python train.py --encoder_arch="resmlp" --crop_scale_min=1 --horizontal_flip=true --encoder_parallel_block=true --encoder_expert_mlp_ratio=2 --latent_channels=4 --decoder_block="plain" --decoder_attention=false --beta1=0.95 --steps=13200 --final_lr_fraction=0.01
Rows from block 2 of the encoder of a small image VQ-VAE, named by matrix and row number. Rows with one number within an expert belong to one neuron, the router's apart. Each number is 128 + 32 x the weight over its row's rms, rounded and kept within 0 to 255. All counts start at 0. Numbers have three digits each. After the name is the row's rms in percent of the matrix's.
Before each expert's rows are labels from the 100 images, of 14976, where the router gives the expert most weight on average: "patch colour" is the nearest of a few named colours to the mean colour under the peak; "peak at" is the part of the image that holds the peak. Only what is clearly more common there than usual is listed. The data: crops of objects in photos (Visual Genome).
# router: router (encoder.blocks.2.mlp.router.weight, 8x160, trained with AdamW), inputs 80-159
# gate: expert gate (encoder.blocks.2.mlp.gate, 8x320x160), inputs 80-159
# up: expert up (encoder.blocks.2.mlp.up, 8x320x160), inputs 80-159
# down: expert down (encoder.blocks.2.mlp.down, 8x160x320, transposed), outputs 80-159

# expert 4
patch colour: white
peak at: top left
router.4 103:073150112141164122143093116093121100133115169119164133152078132094163110123134163154163158161104084100164116125134130096151136091087103131135118115146130177162152095186116131179102096168109128154122126117089109174133042140115173108139159154
gate.17 088:084101098082061107111177113089040147065126153141135123150115144149108155123142099160114135128072156144075106139115137145190081136136105121148175168131126145097118131097087114131111128122103116119159149137144157155095117131163182100156138143
up.17 077:119123132143172151111097101155181106203135099124104216117101159136039135119158134114104121158181145071147196122132138078095131158117123148107102113118106126116142095133146136128137099117162137124115073176097073100165183143086088123100094142
down.17 084:121148114113182129073101124085074079140135141093134129134123197125094104155084155150150099098111166113145186106167104104097157091133148154123097134130129131166134123130093122139128146161121126084109134138091136125083172114162148177142147116
gate.18 057:125127180174112146121170106138083119089128067119180106127016156107071173125147128150133097128100149162119162102066146140108133082114175197134128113117149118115142162125207129195155182125170103142116126119136163132156170099125128169141116133
up.18 064:140144129082146135099131181131127089118145136092141245104092038132094073097143096135147088097139128160119105160122103148150081123076124122129138141138109125140125144096094131081166132123105144100138134147132149118124173126153125162150158109
down.18 059:114154111146117145132098104085042114134118165173141199096099074073192115126158135139172114144129104139116141123150145109135059118108141178137162162125139104123135108159035109130131115162138142107199128168126091155122106178118133157121142110
gate.19 110:183098147141124124115126114113172147134154119077163152084207132177121097122119144095071120158147130123163139147160105152155077098128136177149093122148140122108126136174158129128145148098089135107151066074096088128116114111127180152102127105
up.19 101:104113162143189132143147128152181146123134165161107115123126151182042192113122097161114133140141108114154125136131127147140092147130119077116077163123176152135056125207081096106125104151136106155154141091197130148122055055101097105065148178
down.19 119:066126156113113134121108106107083104127089096112106178104170154194115118044131205138106126134166135133138065109154129189127133171142126136141139081113112140084220114117133170127038121140115127133147116146121135103166190139153131090187113129
gate.20 097:137117090127116133115175114112125109138117126156189150129140141129106192100119137117203151157124091146120082121116121112126129118122123091120092130157121147150215119148152110106147149144109132156094104093129073101176150104118094115176149094
up.20 074:151164145111146145102129120132149091086125123089071174168175138124146081135145128130089093118150132120138173145090085155145129132127118115120071140087056137089080146117180132145105130079126159134071147113086141102075140139170136169109104115
down.20 100:094129069138132109146120140136131120127118069110076189038153099141139164193151155122095187123119147153169066113027146092142138162096128120092130131175118119170140139089114158049098122150150127157109149111150197132093155116113140145152097127
gate.21 124:119097132108182113121144182153152059164072129129146080111124138145067150150119174139129165121115128132149149142147122088142139138135111121136098140122103188188139133168104138137142102192101144147154084106149079142124170103140099112172135111
up.21 115:100096135103153137159102167114104119153127125127135102154131104063101063145078132138134131107138104097121120116093112115145141108137100124175217131118088122151083142092205151129135103151109123160129114111049141171071139108170078114097114124
down.21 121:129131110158148075154078106097106160138134104121109187141085056133104163147138175111130126154138173088154145109146169109099085131114146117142118139139138106112193100147076115110132168135147198178082116130133161158131042178143114099126094169
gate.22 055:119159090115099147136127119104087133064135178141143176090058103149143163125125176148080124101158123090144125097198168151113072080145160078111097129127151131119130102113223104106128124130145155136115129143133135067136117146119119119133125124
up.22 068:122116072080128158136049096109109162196126146144079146153140054142150097087153094154168155114132114107102074130118137123169190152139112148099166124099141144109086109182220134159163122114118061117097103132141157116145102090074112097116121108
down.22 075:111132082126114104160150138098094116129148074179094205112199176128115135175154064129184125153097090117101109126118130127168154120175116107203075151156166142145164101131090164170140122144126145137099086127100104151150141078056144127141165154
gate.23 090:103070157129131029143136105079113180140121077167166143128082117075195135140145117115086151142111154117084120134200124165109190142138159123119149139107153172125090119124176152095149170116094121113141171100137095130125057151138190107066103106
up.23 093:165156129088168224127128140132130028138149165122107107114110121166072153126114098144144102120192129122141105149092153095134066134126093131145127116129075108152145132176076103140127111119158126111124085117131156149105192181107069096138130148
down.23 084:117103118158130100169156154173084148103087066123187166124179148202157098081143115107096109097148144113126178120185108103158069090174104096132081134131105156101143209135119142144136115076137119130140141152161106132129190111155086134146150137
gate.24 074:141150113112096156165151094146083096154152139189141183082172198122141149099171119143073125139170118092115180126075179093106074126109133124093119149132154115136166099106187172195136161108160157092050094130191065117122101085135133063121118180
up.24 077:104180118121145114112096131117139127160120185145147215158130154160095159055131079151127161087114147137147097123132124146117095128154069071148182139113112160168150097088126084087097044147092130106136100156150084148182035123106062129095165143
down.24 108:165115099105155147154098158101102096140132121147071097091166081194116118122161111133136182125155089129158165100067135100170145155128133138105147121097146121068143106085136136153169146164090108107172094099135106133133039161065141135128085108
gate.25 063:125131155109126132178105120163146199137172134120133119092111139181173129082192158176058133134138086168146114105095143168107199136119148143099164123181129106139102165107082084119139121118153171088139160138155144144132068143170103069135141130
up.25 073:161194110166139086148156143138108097204139151151111117129085113071153107104110103120163137154156139153111105129134147153158170151093129082134051092107115148126072110122099184135101126152075084120106051132104088162163170093079129174118144130
down.25 064:110134122121112126183108144102169123117134122111082060171026125103059171116120145123123120147150117183165164150178082084131107111160152105151145141164141150061170163111029087130092160156110155164188181139098095168130152098135151124139101137
gate.26 077:135117170136085152124126124112224138073138114126198107072154177114162171185135191141155098134112208137178139109141100131124111123120097115127159123132088173115171130113133107101141118136094041148132190093124120104143096085149109121115128153
up.26 072:135164160177150096099108173116175068109108131151172122099145135094088159188092143132212135139125176080147121121120116126141193135145123145162111132114126164137126109148149141146110143123087094063184186112107156137096115115116157131117117137
down.26 082:145103119140083191223109072141165152136130126184101126120176164181160151162090085188210152140149094064110129122204127103175123112045131153156105135116127155135089146139093158149084089146147118110145153141129164085090120140109113110103156134
gate.27 139:076150194148087135109136121094095148144109050127126168176113116140204142107112166127125103171154136139158123154155087133128083093146091140122102102128129121161131157144108147177124116139128060184218091127115137138105181125142143160164169125
up.27 163:070111113133132086106088085121152189139106183141138103113120156153071118086146143141084182177121137169109048096159112088157215137141104160127133112089143158093104051147158112169122123131164131166118164094140092146137082105158142103122158108
down.27 120:155120118161110188088121121105130148137118133131113146079161075085152117223172087126138101084147103141132115087091123106172178131118105139148129110105127109147125127073146119153117143114168117153255150141183145146084194164122099194108090106
gate.28 057:132036115022096116125130122100123185111137097131157132094159188162132099059207167085174119132118160150153151114131126128160107116101131129111089114148157179163136169153116113147209149107113108165105146097181109142165167084076135117168078118
up.28 063:184147149179118098091135137116226176074147168124154160114156118127074119158067127121088139141140128115161120137102161171104124129119138093113201152120132131121104131134161114052078107143059136158151176143129124074062088185166114125079088155
down.28 071:157152077091102164028083109097051158132121134101151120122132086107123137092115092189178095180130111150093188111140120107140079093104150144158146128154142117143187153167127116151164151086098140067082124149120169139116155157107106140094136142
gate.29 143:122053141114101138103152080132109145159140113145067130122126129130205100016092171111148122091157089194106122136094157140154164130121112161161176093129109141071140121076096151129208172155139116093100056082134093137121083127090136114191096114
up.29 118:163104139184162139102113163114136119156147187139093133118096084104147081074136122080114159069161055130133139138144102097153165144084156165181144141101100122178180084111096132157138148148131092066107140152118173121107133119150165180175132155
down.29 102:138139100184105171072156176168076134114154123054150113158138102102146141080128134171124058166116152119122128141157113192098081142157077130158112124131129113130096174132179135194103152172134149142190118152129087111163123135152122098058140125
gate.30 096:129094148142138138164165106145095199084081134125136185183145185108151106130186129079126105109089123133164084128173107136100126099130101092124084144132121122128103156134142126093090162145199150090092173117118094097152139076163191201131135139
up.30 095:105128079161106107120135056120163109151195162181103064144103132105141108114182149120132133122153131076093089140118131075121180147088126110129188113113181118157108088142148127182101128164049090090139140165221124133129088116120154083143104157
down.30 089:186109178131149156147054149125124091121065075128114130156207112096139108152084120087093112201121135129164115168127126126133111116164123099095068126146131160162132109119108133104091160159166122162078111132105093099115060139085158133118145165
gate.31 074:110098167121218085074121147133096091193111085102139161169091164202113178097112124173171089155156163153152124154128190125144088173139111139152146099119166124131120185120081125139129108138122125096148081108133071136151166123138095103135118148
up.31 080:097117106109152117112106198106163073240103113124168168110154095130109085136131129098119111099095148196117130124119118153113029142139110108173104121083144121123163117092142142137122083114188105159152151149103078150158239149138166090132163136
down.31 088:083125160164128152217079124162112156154132108119124133099108063154073113210155117128103119121151131138136128112147084090107159135109164119114098127151147098148116184111062128116162160146107138141060142117127135169074193141143109125157158130
gate.32 051:146127142077147098117088128052160111106094140125160098121114160169071176072162118103157111106135143150131108159113118135150065135158134137188113131173097143102144080124180150160133125136165090150146115149148064128157224044145185066164061102
up.32 071:147115094131129124093131129117151150163188174116143061113156133157035135141165134125153152164110173123119130147135144134185040112104126134118109121132179197134132140198194109098132099155092157127137143153097129125133068164166102123177124189
down.32 062:046143059163151122132155100124147157117154123126139062127174121118128128150134086083129127095147136108137171127163111119117156121157178130155137121131131131095148123133133118112100191150148140118071159177135127141136077134165147106131115131
gate.33 057:145164110165147138169119113157107150100137126090125192123153162167144136151171101107077061117093156081147179121093168143157102111155109084134122119123118119082117163077117081076119120128096098149132164125071074143170180081162150088093128171
up.33 063:144144121141163106129119118144145135079119137123168123089150120106196089172039166142113140142121090117125172116116115139127111104173148129168131102158132141095123138091113112069134150110103149148141144105149135145125084183126109154080075139
down.33 062:199144154135153166152149144127133137138181132139132128171171068087108090126049124172095148112114144122161232130068114128114100127139163105078180154124180131152075142150116131139170096116150101115053140107115113163093109106079131107171167099

# expert 7
patch colour: cyan
peak at: bottom left
router.7 078:077122105168187125137140130134115092167113121066164058173081133139158128215109149172166135130065161207112115106129106151168070131156171146107151108112143139172104180172103128123121095128081159132087114155137125155180178134113129074154198130
gate.17 076:110118170139095096135136178148120147113090157146158136120116175122143069122097103163097118134134122098157132096100090154095115108071155140123124140058199115176094148152115118181166104119086158122126058107120081071161139129131115159109126123
up.17 077:140161130172152164110140091102147102162136091084113141086124182136136145116159160110165081119131170116116119099151196095158095150171089141146155101166091127043139125111220144098095159126138083110135202134093113138142135138194122086112126161
down.17 080:091153132123134139061124166145168115095150140124150124136167139116132137123112090121204126123138163101165159136000090137122115153170089112192120090164113095147120158113111114132092128120115145125072118115122101159128168112078139065126188177
gate.18 101:152134123137084122147131159151129139169123103154162150142130094137166179108138084137074161080088100156129169151177176126116094130130153110169042135118083146131162089105152156124133124142047119119145136126164148134104179092074083171126152028
up.18 095:137129090142116105142125115146124148151181180126168179195101097140076127153150074107115124106124152151170157171143180119086142120136140113069095144101042172141083127166132137096176074105079119164116083103160090101126089090124106099108171069
down.18 090:082169176091086058115189095127100163096123088161130132111171161157131115065095147100130171166146116095104085118130098153067160159108124113199135119135103128043101075130154123123097151111113165160126156080157062124119068178125134172106122167
gate.19 077:143085064194143112190177118137180068105136103121112088077078121152149187169116109140148131150117076103119102108120132060169153110169183196131141128191125127109142107116177096128187144159090118134090091167113070104080130149158094127143100105
up.19 076:138117136141099148109116116136033114121086087167124181151119087115129140143113135087154149121115093134186122123121188074127158126120091133079147168158104126092118157073154099164117092141146184161166155136158121144138175123099097124152156124
down.19 078:189102222124152169122146096116166141139126154157078103137189142138144161119135139129076191103134089140083155144190129133107133118112125177169144122155101176144133091151056159146166149076180124141096071117115123135130137142129152131076152134
gate.20 123:097086125110122136131118090115138202129127137143137150129105147062135157145135134098148120098150162135162127147170100083162240136186071087098101142117138136134089105119122137144119135159099066105107125075101109121162102074152128134172124089
up.20 129:147175143133157104089109174160153075147103180089088082117151132171176119137105136136122159150125091129109093121100160177081070112088161145133141078140123113114166148127164101108162115095157170173116140090101156112129204138115126113053143165
down.20 118:138114197116158080158093100121143132133141146145102086161075182175135112145130121164194110151092109111125132178237161153060088122104121125089109137182162141126158163151173157152213139131148114099038141153142089183143138079146094148121117137
gate.21 075:112108180132129144122137137198120058106133174102123179120168087186127085124123224118082133136106083156158110112125084089087144133147138105162080162139106132193104089123125139124083145144184152102079117116129162080146133153164082102125141151
up.21 075:148173152134155164113118167146112014084120176115192162117140107145149153092116157100093089120130134142109152149103140147159102142126106076157165144162123101134063099053067131106101136117086146074114163120102123101156138125102142097140137155
down.21 067:103134126160097131147132132140207133121126090154224121115207045162151103199130175195137171131094127132142105115070144143159169110150103136106150074146138175088128140076095094103106100153138087128138152078127150123130095119166099072175126140
gate.22 090:097162134115112114172107121105116141113105129170105112128174091066123146175127178102096141122167089101133116122176133107070137140091096098137098150176152138099072157151147188130116066156126096134085172214087098160127130061122078103104128157
up.22 088:166115116150106154091171159160173069148156091086170154119130144193146140107144107113153157142085194167154110152100139179139146133158134143134129140100151162146175102105122092110152143095114065125150064061180198116106196143128177174119162089
down.22 104:101150127164098078138157150088116152112130093119234080100116094164109130184106170142116089143127120115112123133112147162175145115150058096169137105149110177099095113165143106120114143072179108161113157129118072161124137109102116076127077069
gate.23 057:150191107161093131137121130146127169144157089136146176089120142128113182087156065155094125124127108139106127159191169107179138132122099120128151176105137109086189135141144148093137078168093149169090160138127135181106085123133118103143116095
up.23 053:159089109118113119138153143140115132181153137119146113170187194116111135169159093169145122137133102117072120137084094117113153175123106128124116097159136159179051076080141112118130114110156135095166183133120081182154128095091113182186113175
down.23 067:226132127151165118113106091143135157143152110092046144156077189169127154097132159157109122079142121102109154121098127070157040130060174120133165136112123138144143064140180085077151139102062147129130128159131111172122205055084106152104115125
gate.24 059:178132095111172081110110120135206086082178125135153161133144066135074139067159149096113087163139054112154175125164095104135072126158154126124095178120123104117116108147173128109102116125079117127117113168139100126095176185124095131121113140
up.24 061:096125119108139141057201095100074110101105118171164128134157113121151073157060118157167150084166153135163124131118096105135099178047129092117158149099179092128181132147205127144176118091120108147119137140174163120132107125118125089138171124
down.24 055:129103093176146111052099120101039124140097163058180105158110081127104133153106163121133122118130119142108157121085126125153162102160188151134121118110126117142181148135180093134139168157090098172177126103094154111106074160124120176073087131
gate.25 074:130123125140071141150100117135062139192112138113132112106171154137145205097172108172104068182120115128122097100093171178106183144119134146116130129096166120088142160102133126218106158072194095143126075069198138136153102121099135163134119123
up.25 090:085124140094148107068163041134202092140098116137132147133143169121124147160134101145135142130175102115113151089112140059117150108147107121197110076149177139119157096215187122135122104085168139125196071120119136130157207082131123107088094131
down.25 089:103121116107111129136148093101162155102115093161150183128229128109132088104113076117128181159139133159166085116141096163102071133112106147165171107127138123173076095128094116105125108082173164081169100139090153104106213182104103122136170175
gate.26 109:127074130090145162082155076131175147119136156181131089188203117119165076143068169141139111149170105107134056126130122113117137085184137089096149080118160170127145092147075114137091121158160154139080135186059158058102149184143094111136122144
up.26 108:125085076125150067118157123140109104132140150079163141098103162104190139095178098112126117082094176103123154166166125135093161162146169181143213117160113115116108118170157115116118118081112161127137177136120101120139168063112067166129126133
down.26 111:162126117152124101137138180151228138086119112181177144122167143142177137133122089132100141109148142142192123135124124161055124149140140109141109171130129104100134186135089144157130101202113135140114151142134129179100133169190077071125050149
gate.27 057:122116066107162186096137172122101107139160121133171132135097114154147161176140106123195074084135151205176110145126160105138152136132146112141125142105041118149155162174108139161079137131136167132104173068073121095117126102164093110176129157
up.27 062:086185036134128145105123175139064041079118130141164164078111119141078136106101135106128083133086176123166128161144127118133075119156091095138063123126080151098113117189166106176154107111058119096115130071116091152108147197120108102163131089
down.27 054:087122143083141149120120138141110109129152163173101202133099224164144118177094103162105085176112137132121149118116125148110193124095139166126116101125122117117136020152153142113142123105202095135168062123157081122109098079089124132089150151
gate.28 096:068092128161184128093176160125152076160105068130081142121129160143126127101150118104149108103115192078104114150098140109150168153132140120120112088076124135134110132098217124134122127131115131144113201147113116119079188140169167151118119121
up.28 084:176172178125078123154089116167151159105130186132160138126118082132183074173149219120099140130145110173153133130138122132081121146109140165115149185132127114152155079147138143118128138135117146128134066113127110104159031135114087121167150104
down.28 091:127139130144107082109091137115104123122104106097145218118065096101155103164137170089119138140113171154118079125123145108122166140131089157166182125104145170117184054139175135115117099103109112162095129110125120145137105098128144116135133138
gate.29 085:086161191117134075127120067145150195126120095178088125129205084148160066134226106103095120145105120134127139159128136169077061138176111139134086140120145113111132132133118134137122117141174098115166186152127140108131182112107099127127095167
up.29 074:188125056134152157114096191108152076106138149128135162150121147072043157162057148143157105155167109134173131117179155101157157095085119075098164138125098143102107132118108155127119096153058068151076121106086111165111109122155151132160125108
down.29 075:129103104123127185086159130118181060144137120152110140125178159193085126091185145154077123120110122145131137148135152061142178135099134159099101110154130137126197248095130147178159076125141147097034144092155143130158147142123137154156129121
gate.30 109:107150172135213080130096155157148053108111155133111135130124060131141098184128051087087106114147126113176130167109121135136169101088116159095098167156116148134141087139109158142131154170079078114133172170137110173157134035104138055130121166
up.30 101:127167175104220075106072131180168065133148194091128118125165067099140089161092094107108104131169141113142147155120134130111158083131106147107109136161134185121093093152116127142123142189046088127123155201102106162195079057101146090140107150
down.30 109:128145157144175133197132165102161150129114146162117128136105121095156130099185151148178092122136149139131088125094185120077043115152145125161152111133097084141116085133095102120152111150080104146095140121158174139138073242146075143086106130
gate.31 068:188134164081142102115171142128039124158147138159147094138114107164149091091191150132069114175163121131148054115054118144134145160101144146130123103128135170164173120148110107178133130092126145148130139173128145174106047131100155124135163140
up.31 065:086143118131167166086128139086117059084111114119141140202103127124139128114122096093171079115127173151190139182071090128117212114116124126103154138107033108131115131130064121154133149123135153123105146149155130160118133169156120113179150146
down.31 071:089119124100091090136167130092163164143111104087079082179105130104136154131052122106185093113157160119121113120075165176104121132078111150174050116134142163102168172142152148133116102084126141131173090099100128142162167077087161149082107096
gate.32 111:179170089131083102160121084123103098158106136163205097152109130154141111026097149119081125086140083127109084103154156117080196089131130083069185155142140166117057121174131158123156075126155123126152139092118129140167091182201193122131111091
up.32 126:141074085101125155127140114139066120143177128136125173094080119165089186061176091076130125083115151148147130127158157097140184122117094163115161105148144175105127110153126123179127118114098099083132176106161136077124183144103082150153143129
down.32 108:114143129135114170149162192144179137130169131174117136059182115140141125070120165110119136152118095168171074154074113160140188156168098098102139106144096113156147172167181167123082111108133135144034168130100116120106139136131144111168109180
gate.33 084:120126165147113195129158129086113137137119131065129205144100191141120201126075152153121086111112236111125115110087110083182135112158107102140152126114141163173106084080150095118160170135109138114158167110164165200133141146113166136138094124
up.33 081:123129132137149138095116153111099156135162137199140114113146048105135052159143132157157101106138096135193127154103150156083170137100180185126103124113119098207136195116152150104117151140135141087134119172108136114145104083131105154074106130
down.33 099:161113118111130160148081110118068099139119167139168111168118099146146073163144204115126155148089172172130143133153159087100070157124121160096120161111100191177195130156144161144145122065123105135110147133148095129148147163122153118133123082

# expert 1
patch colour: black
peak at: bottom left
router.1 111:124132144095078108123156139026109174114166133113114153073151118139120194128105116122163078138111118079145161150133151136165085143176156098116117133130126107064138140121147092135183112082148095147198084117142075101138160129108087119135130111
gate.17 072:126136165135109115176084135106087093107180042093137152172108115090070159123127202129147145136089060169129066167162106060130176139143139144192161138123114128108147167127148129132117119146136133080146147086120101120111147107152146139110107082
up.17 098:146151178106038111132148134088148140198150119150143109106142134156132194068172200163112102120124138167111140158120125128156127148145078135085080117119149121108130111141207117103118092104128095140171136143170177170173097164105092142143104153
down.17 077:073128109144115175134144099075123143126148126132153115101161111145193122141116113138111124157129117145133166129183097140129086128127193138124121135116100103095143166141106088101115126132119179143098143116119051112153074134137162088138147100
gate.18 080:169095115114115123145114111102160152119092110090099171102012141121096106113144130078041140116104066125150182097144133132142181140178146165107097142154130125135160130173103130179109132128186098103103179138141156137094122147156157172136140103
up.18 075:124064145066049162154131143147057154155161125104134150147089136164130108071132142137075113115121057111152146190116099088156103156135136126095114137115133142150150122177139100150112139190175128149112124104185068114084075170105158197181144097
down.18 088:151098106154131169120107107098078154126139143085065161195165067105058156174130093122096117157109109121129117117115100166109191154134097142218102140184161145109121180108113102141113144058109129168146128097129111158116141132162118124082082165
gate.19 134:098148127107129146087091198092120059119128148083148082142101211140137172169133076095152088167175187083137149143116136096126157141135154124118117117157093124118114140183219103078149182148071125120133084084144106129138067065128114124114132120
up.19 136:173141142116129150191079130106128134167106117111167083106188126106123141076057166147156128109073116158154097136089138172154112148179081130126072116090134127129185116097089135127057085126208173142142165146092149174112096126133108136142113145
down.19 141:156117115156118074066158075101103136146145123076085118201076165135158147092142124164145139113147148073130159111138072130107099181070081090153198097118172125134118150169139111103135124077144115041158097154172142117111120133101184174103130116
gate.20 077:103122147130087122168113166124119137031090112159110120169177213132130122174135095095152140154163099130147189107170120137099190097080155201086138124144149082092158152125163153155140161132099095149050113130130144102149181079182110132101166081
up.20 088:165115105192134108164119155165101083154110127135064113137137094155142154161136169095095145110123084107082172104147203117110117112100167238145146140090141100105122117125172143152109155155118127051103095132098137112145117095121096118127120142
down.20 085:183131191092111133117092121138155162151078107119139080130204075122200114161108159139133115098129143155159109142103153131138180148111175139147138143152091095170107130066048119128158113134115104150161128162157207159117130133148127162161099150
gate.21 118:126119125093119168160138129165162147151151140174085103140123094201144160134089108067157124110145108076111126145173154131162163117058132164139132164121168125184170087150116128147115161129130138046130176073203102171114047129067119136134110075
up.21 134:122159176100136126169130143136141073163133092151110126116131110157150131129143095084123114098139106112144135122140139142106162141116119140121157124113111088149152145147199138147128115121109133093080173051096123160143039116108112067156139093
down.21 144:107128141167106147053135155143130050128170086154127133183086121158096145121097083125094144140121098099089134138102113119103055134093093162093155136120148109111141104092106175154079126102116195153104136087183130154126111122080127126093112095
gate.22 129:154124053094182122100123084099090183169136107088106136175115151121073103150145120155084151093138112090118115116149098156113170155126106091185196155103148151170118115134180121134131135049097141121138124171128129109165140193107137179117081130
up.22 145:103115121184147182125134120167138105098123095136129094128131106109158176079128112141148088103142146125136112132114137137112116128120147196129092117160099074108166168114167142163141146190204113066106143145108107119125146087103137070156162116
down.22 110:151145139109179124153158110131125130094177122139121048178105126104113124188119162150101130063138091183117182160137113131126145128113117155168162088166122124089180174077098125103087164088107116136135119124162117161109079143037188078202121084
gate.23 066:166169133113115092174087117107111114063108068161099170154157091146220066145116093128100178135099082119127140134189192126162164143143136151091079143124102130112171136134160174117077145081124109111111119144106202140096122112135115169094153176
up.23 078:150151146153083170084125120114115116188133121146158154107107188132088132086210104108141144133126150150129139097120131156082167111127097118103094128063108121144166131124124127140121068175125130145126201126162044113153135080134143206105122148
down.23 082:190123130115129191132123124119071134090138144110107179118114235160151105061113142212126101127159141119100129164185133099084089121135181125049106113083159135166153167145099133115133168118101115042098106124154116110127124142150160159117110101
gate.24 083:132110162071123130157145141083098129177171134123106172184171173093153109148124086123112145153155102106126146124123114184122158116126131150129105177114129166113115183147104150106092091055114084110102113117102095107100122110141172142105091161
up.24 089:154110126080145124195130130113136178153204103146090123159123105167116074158068090087129161145180110142116166144143115130133112126100139119173097161106118156165098111162137152140136113149045142089120100115137084115092103103137133129155088151
down.24 094:113117149175116165111148134113091102134108136117158168107131190154188174135139081126137159171115169096100105110132140169171172153126117109129048176115112143205150102107124142148158105159137127125110099096093051136125114147161103108069116155
gate.25 091:112160084107103158173097103114104142049154101144172111114117113123165132130183135135133116100135119133177119159164104098131074103167095115149129131169109130093129106086192111143084166174143141079141228171142129124119092143229105143167130128
up.25 079:122099131089144131116128197129133082132101126126116194091139112175032114082133167102124114136146129146081178140126129136128108132129118118123121127095105133188162112146163116101168081096163143193113062087130123116132188113062112157148155136
down.25 077:179150102168118115133120056165137119097128093092099083130108123103187107070140170144164094108078178098121135100106151139119048132141112115167171141146118151177136176176146137084113103160134125059149096159135099138154130128128120148096093122
gate.26 064:122157114165180168115084149119132112104137180087148130100136144126137130112138198070047139144116152138168104157110127140119142118137123183154160109159071152081164135131174061142143114137205110122141127100134096128106139096191090112127094087
up.26 072:158141114115162105160163107141080106069182129123097135145126101105164057060151134063044129112143118122115112203132117158122128088098140166143119149104084151090110196146145163125134123093090155119152129150114122107056028117174122102134127120
down.26 059:159123180134121120067159119088071094149155155137153122089102068088104170109146151154192125122152170109136163137125118109118228134136113091119110088156122114171167138143054138146111162092143090069122115137154131089127152148116164124150119084
gate.27 072:178140121105110104118111122074168124059108129111148178148162088108083100104159103121125116142104074120124098182127105122164120101124091085176171147112139150130031133162166111150111108120101117086148156123077166088149165136135163191138138132
up.27 068:119160136175108110105124126087112042138164119135156162107097063138054125130127142114104118138103112144161130164159091154136145186100104142155106152139128184121105110159151123129123080103155062152132100119074131060131001089115096157144108156
down.27 089:117131045095161146150109143177154150138149154057125134147163192100105121083137144108130098079144145126114145143064081148114175120092060107085113122107101153131072109078177119123147123116105132103111107173134149141099162149120133145078057108
gate.28 085:091116142162093118122150172163132142137096114222146117134127183113120166191110154141051109123081166120137149125188110086072130108094173104138047152142134141201092109119162144082148122113127159099166141131120108138167133093139125150121150138
up.28 066:135113108120100141134136033103160120107156064150144136144121158109128115137175115126058131119131133175149120069125190149130130085142128146121138142128153147044151166081211139107125151144144109147065150138162190145101106116122179107076099176
down.28 082:060149108110085129112127091093184179125205185190171125104169156104107153131102101160140142135135135176150135186084136136129046145077126083086076114129124121130123123121168084163133067133181138127057096124103153149151111105179138123140120113
gate.29 049:147132106088085128145086117098118084112098161119119142206155111106141166077184087144144118150121127085116168127136163093158115114129127129135135153097097136127078157166119169075102136150150156099080133144095047098124070086175140144116105191
up.29 065:150103178115145178080142174133148047107158087072153145123071181170064158131209124150129079123135123168149103142100117086146160136089166164102147099165154130105143117161165072108182170111114094159117120141138088129142090097117123122119146104
down.29 051:117114091117104082120145100162140145137116106190077129133073076140102094171136102150104142115129106154116171167179116136122146145145108116132076145125145129158065118171112121105082057147120127101231119112102107150133095118098124150111092206
gate.30 121:100113153182163155104142100169073135196135125095148049101201138117101149178125165117110114151144139097166128144105137170130138121128175197144149107134157125060127124114088125091098179127112108144080116148114146166107178096149165094151137126
up.30 139:122155051088193151123115147138068131024154165141117089108175142153102156097121158104162112178172125133094161113112121103151127128096112099143087143175130130129106067165082136141141141094147165088118114116099123115157154127159098092136104160
down.30 128:109134128079123106157122108073125160144097061155097140151112098126166153140117147141076115161188121150151127132139134053110105147120094122133116120124125152160173192164060115100159103157162112104160108145171125179127055126092161132163047180
gate.31 075:104143215133116130122119121105106190176137126095136181141120153092175183192165091143186113129134132099146099126115144134154213096099098135150102127104070094104046127133117142160150127109067073157143110110101122184135124123177122121093122137
up.31 081:146132126121109100119104159112116180165119190099136187155101126185134195164191126160145062088161139118133128128099154096134165080139086117161158133156075099162118108124104107132115140108180172159157142100173101165140129080148123086116107105
down.31 083:066098102171137141117079104074115147114132127153154053148067123140068130153106150114167106111130186178089149137177130151055099141146160163107092134145139125099149118100117142129179115134118105183174106171122187174149124083223126077101180182
gate.32 127:159114134115147150120109149126064082211110127154130075134041063113071155128093184151175085115125095092123102129150152131117118106113176162104138144148188122125114113126077112119131199145149128066126081178162110190096108145135113125118175081
up.32 121:158103138122132165122090113149093096173141164136154053137071097108051137148095179171199096114131097094093116142144140146102119112105179171088152176135172109077098129128142121114145159170153078101101100194155084155100068140137146130140177113
down.32 120:155112092135089082161125114142137155087117109119166135159159167144172131121138142121152146129096184154145102149092117108120091106159106124116105086082120154120084131141131135186121122108166165136149047152155124141100254128124180065115153189
gate.33 080:144110109184089129145099126106116104153132143141143155153107081155027107123124167089125119118129171104140092120127140044114098131088150134141129103125162110155127138088130165119171159204110108140117116152122098109130116078116116170143161144
up.33 076:109142095088139139170158155137151178080166103093108115148166199109233086150133111155100159126123059131135179140159136182140189149175132098139154150140128134113162175118113105111093116076152128066123142085120103114120122163148077106143123123
down.33 091:121102064120128076141085148194137126130104140116197099152135167065068131092129225131098106172134140129125085135129148159117166139117109127216109131124120095154103106087174151114197133094104153202043136121154142132124074138138129157122077121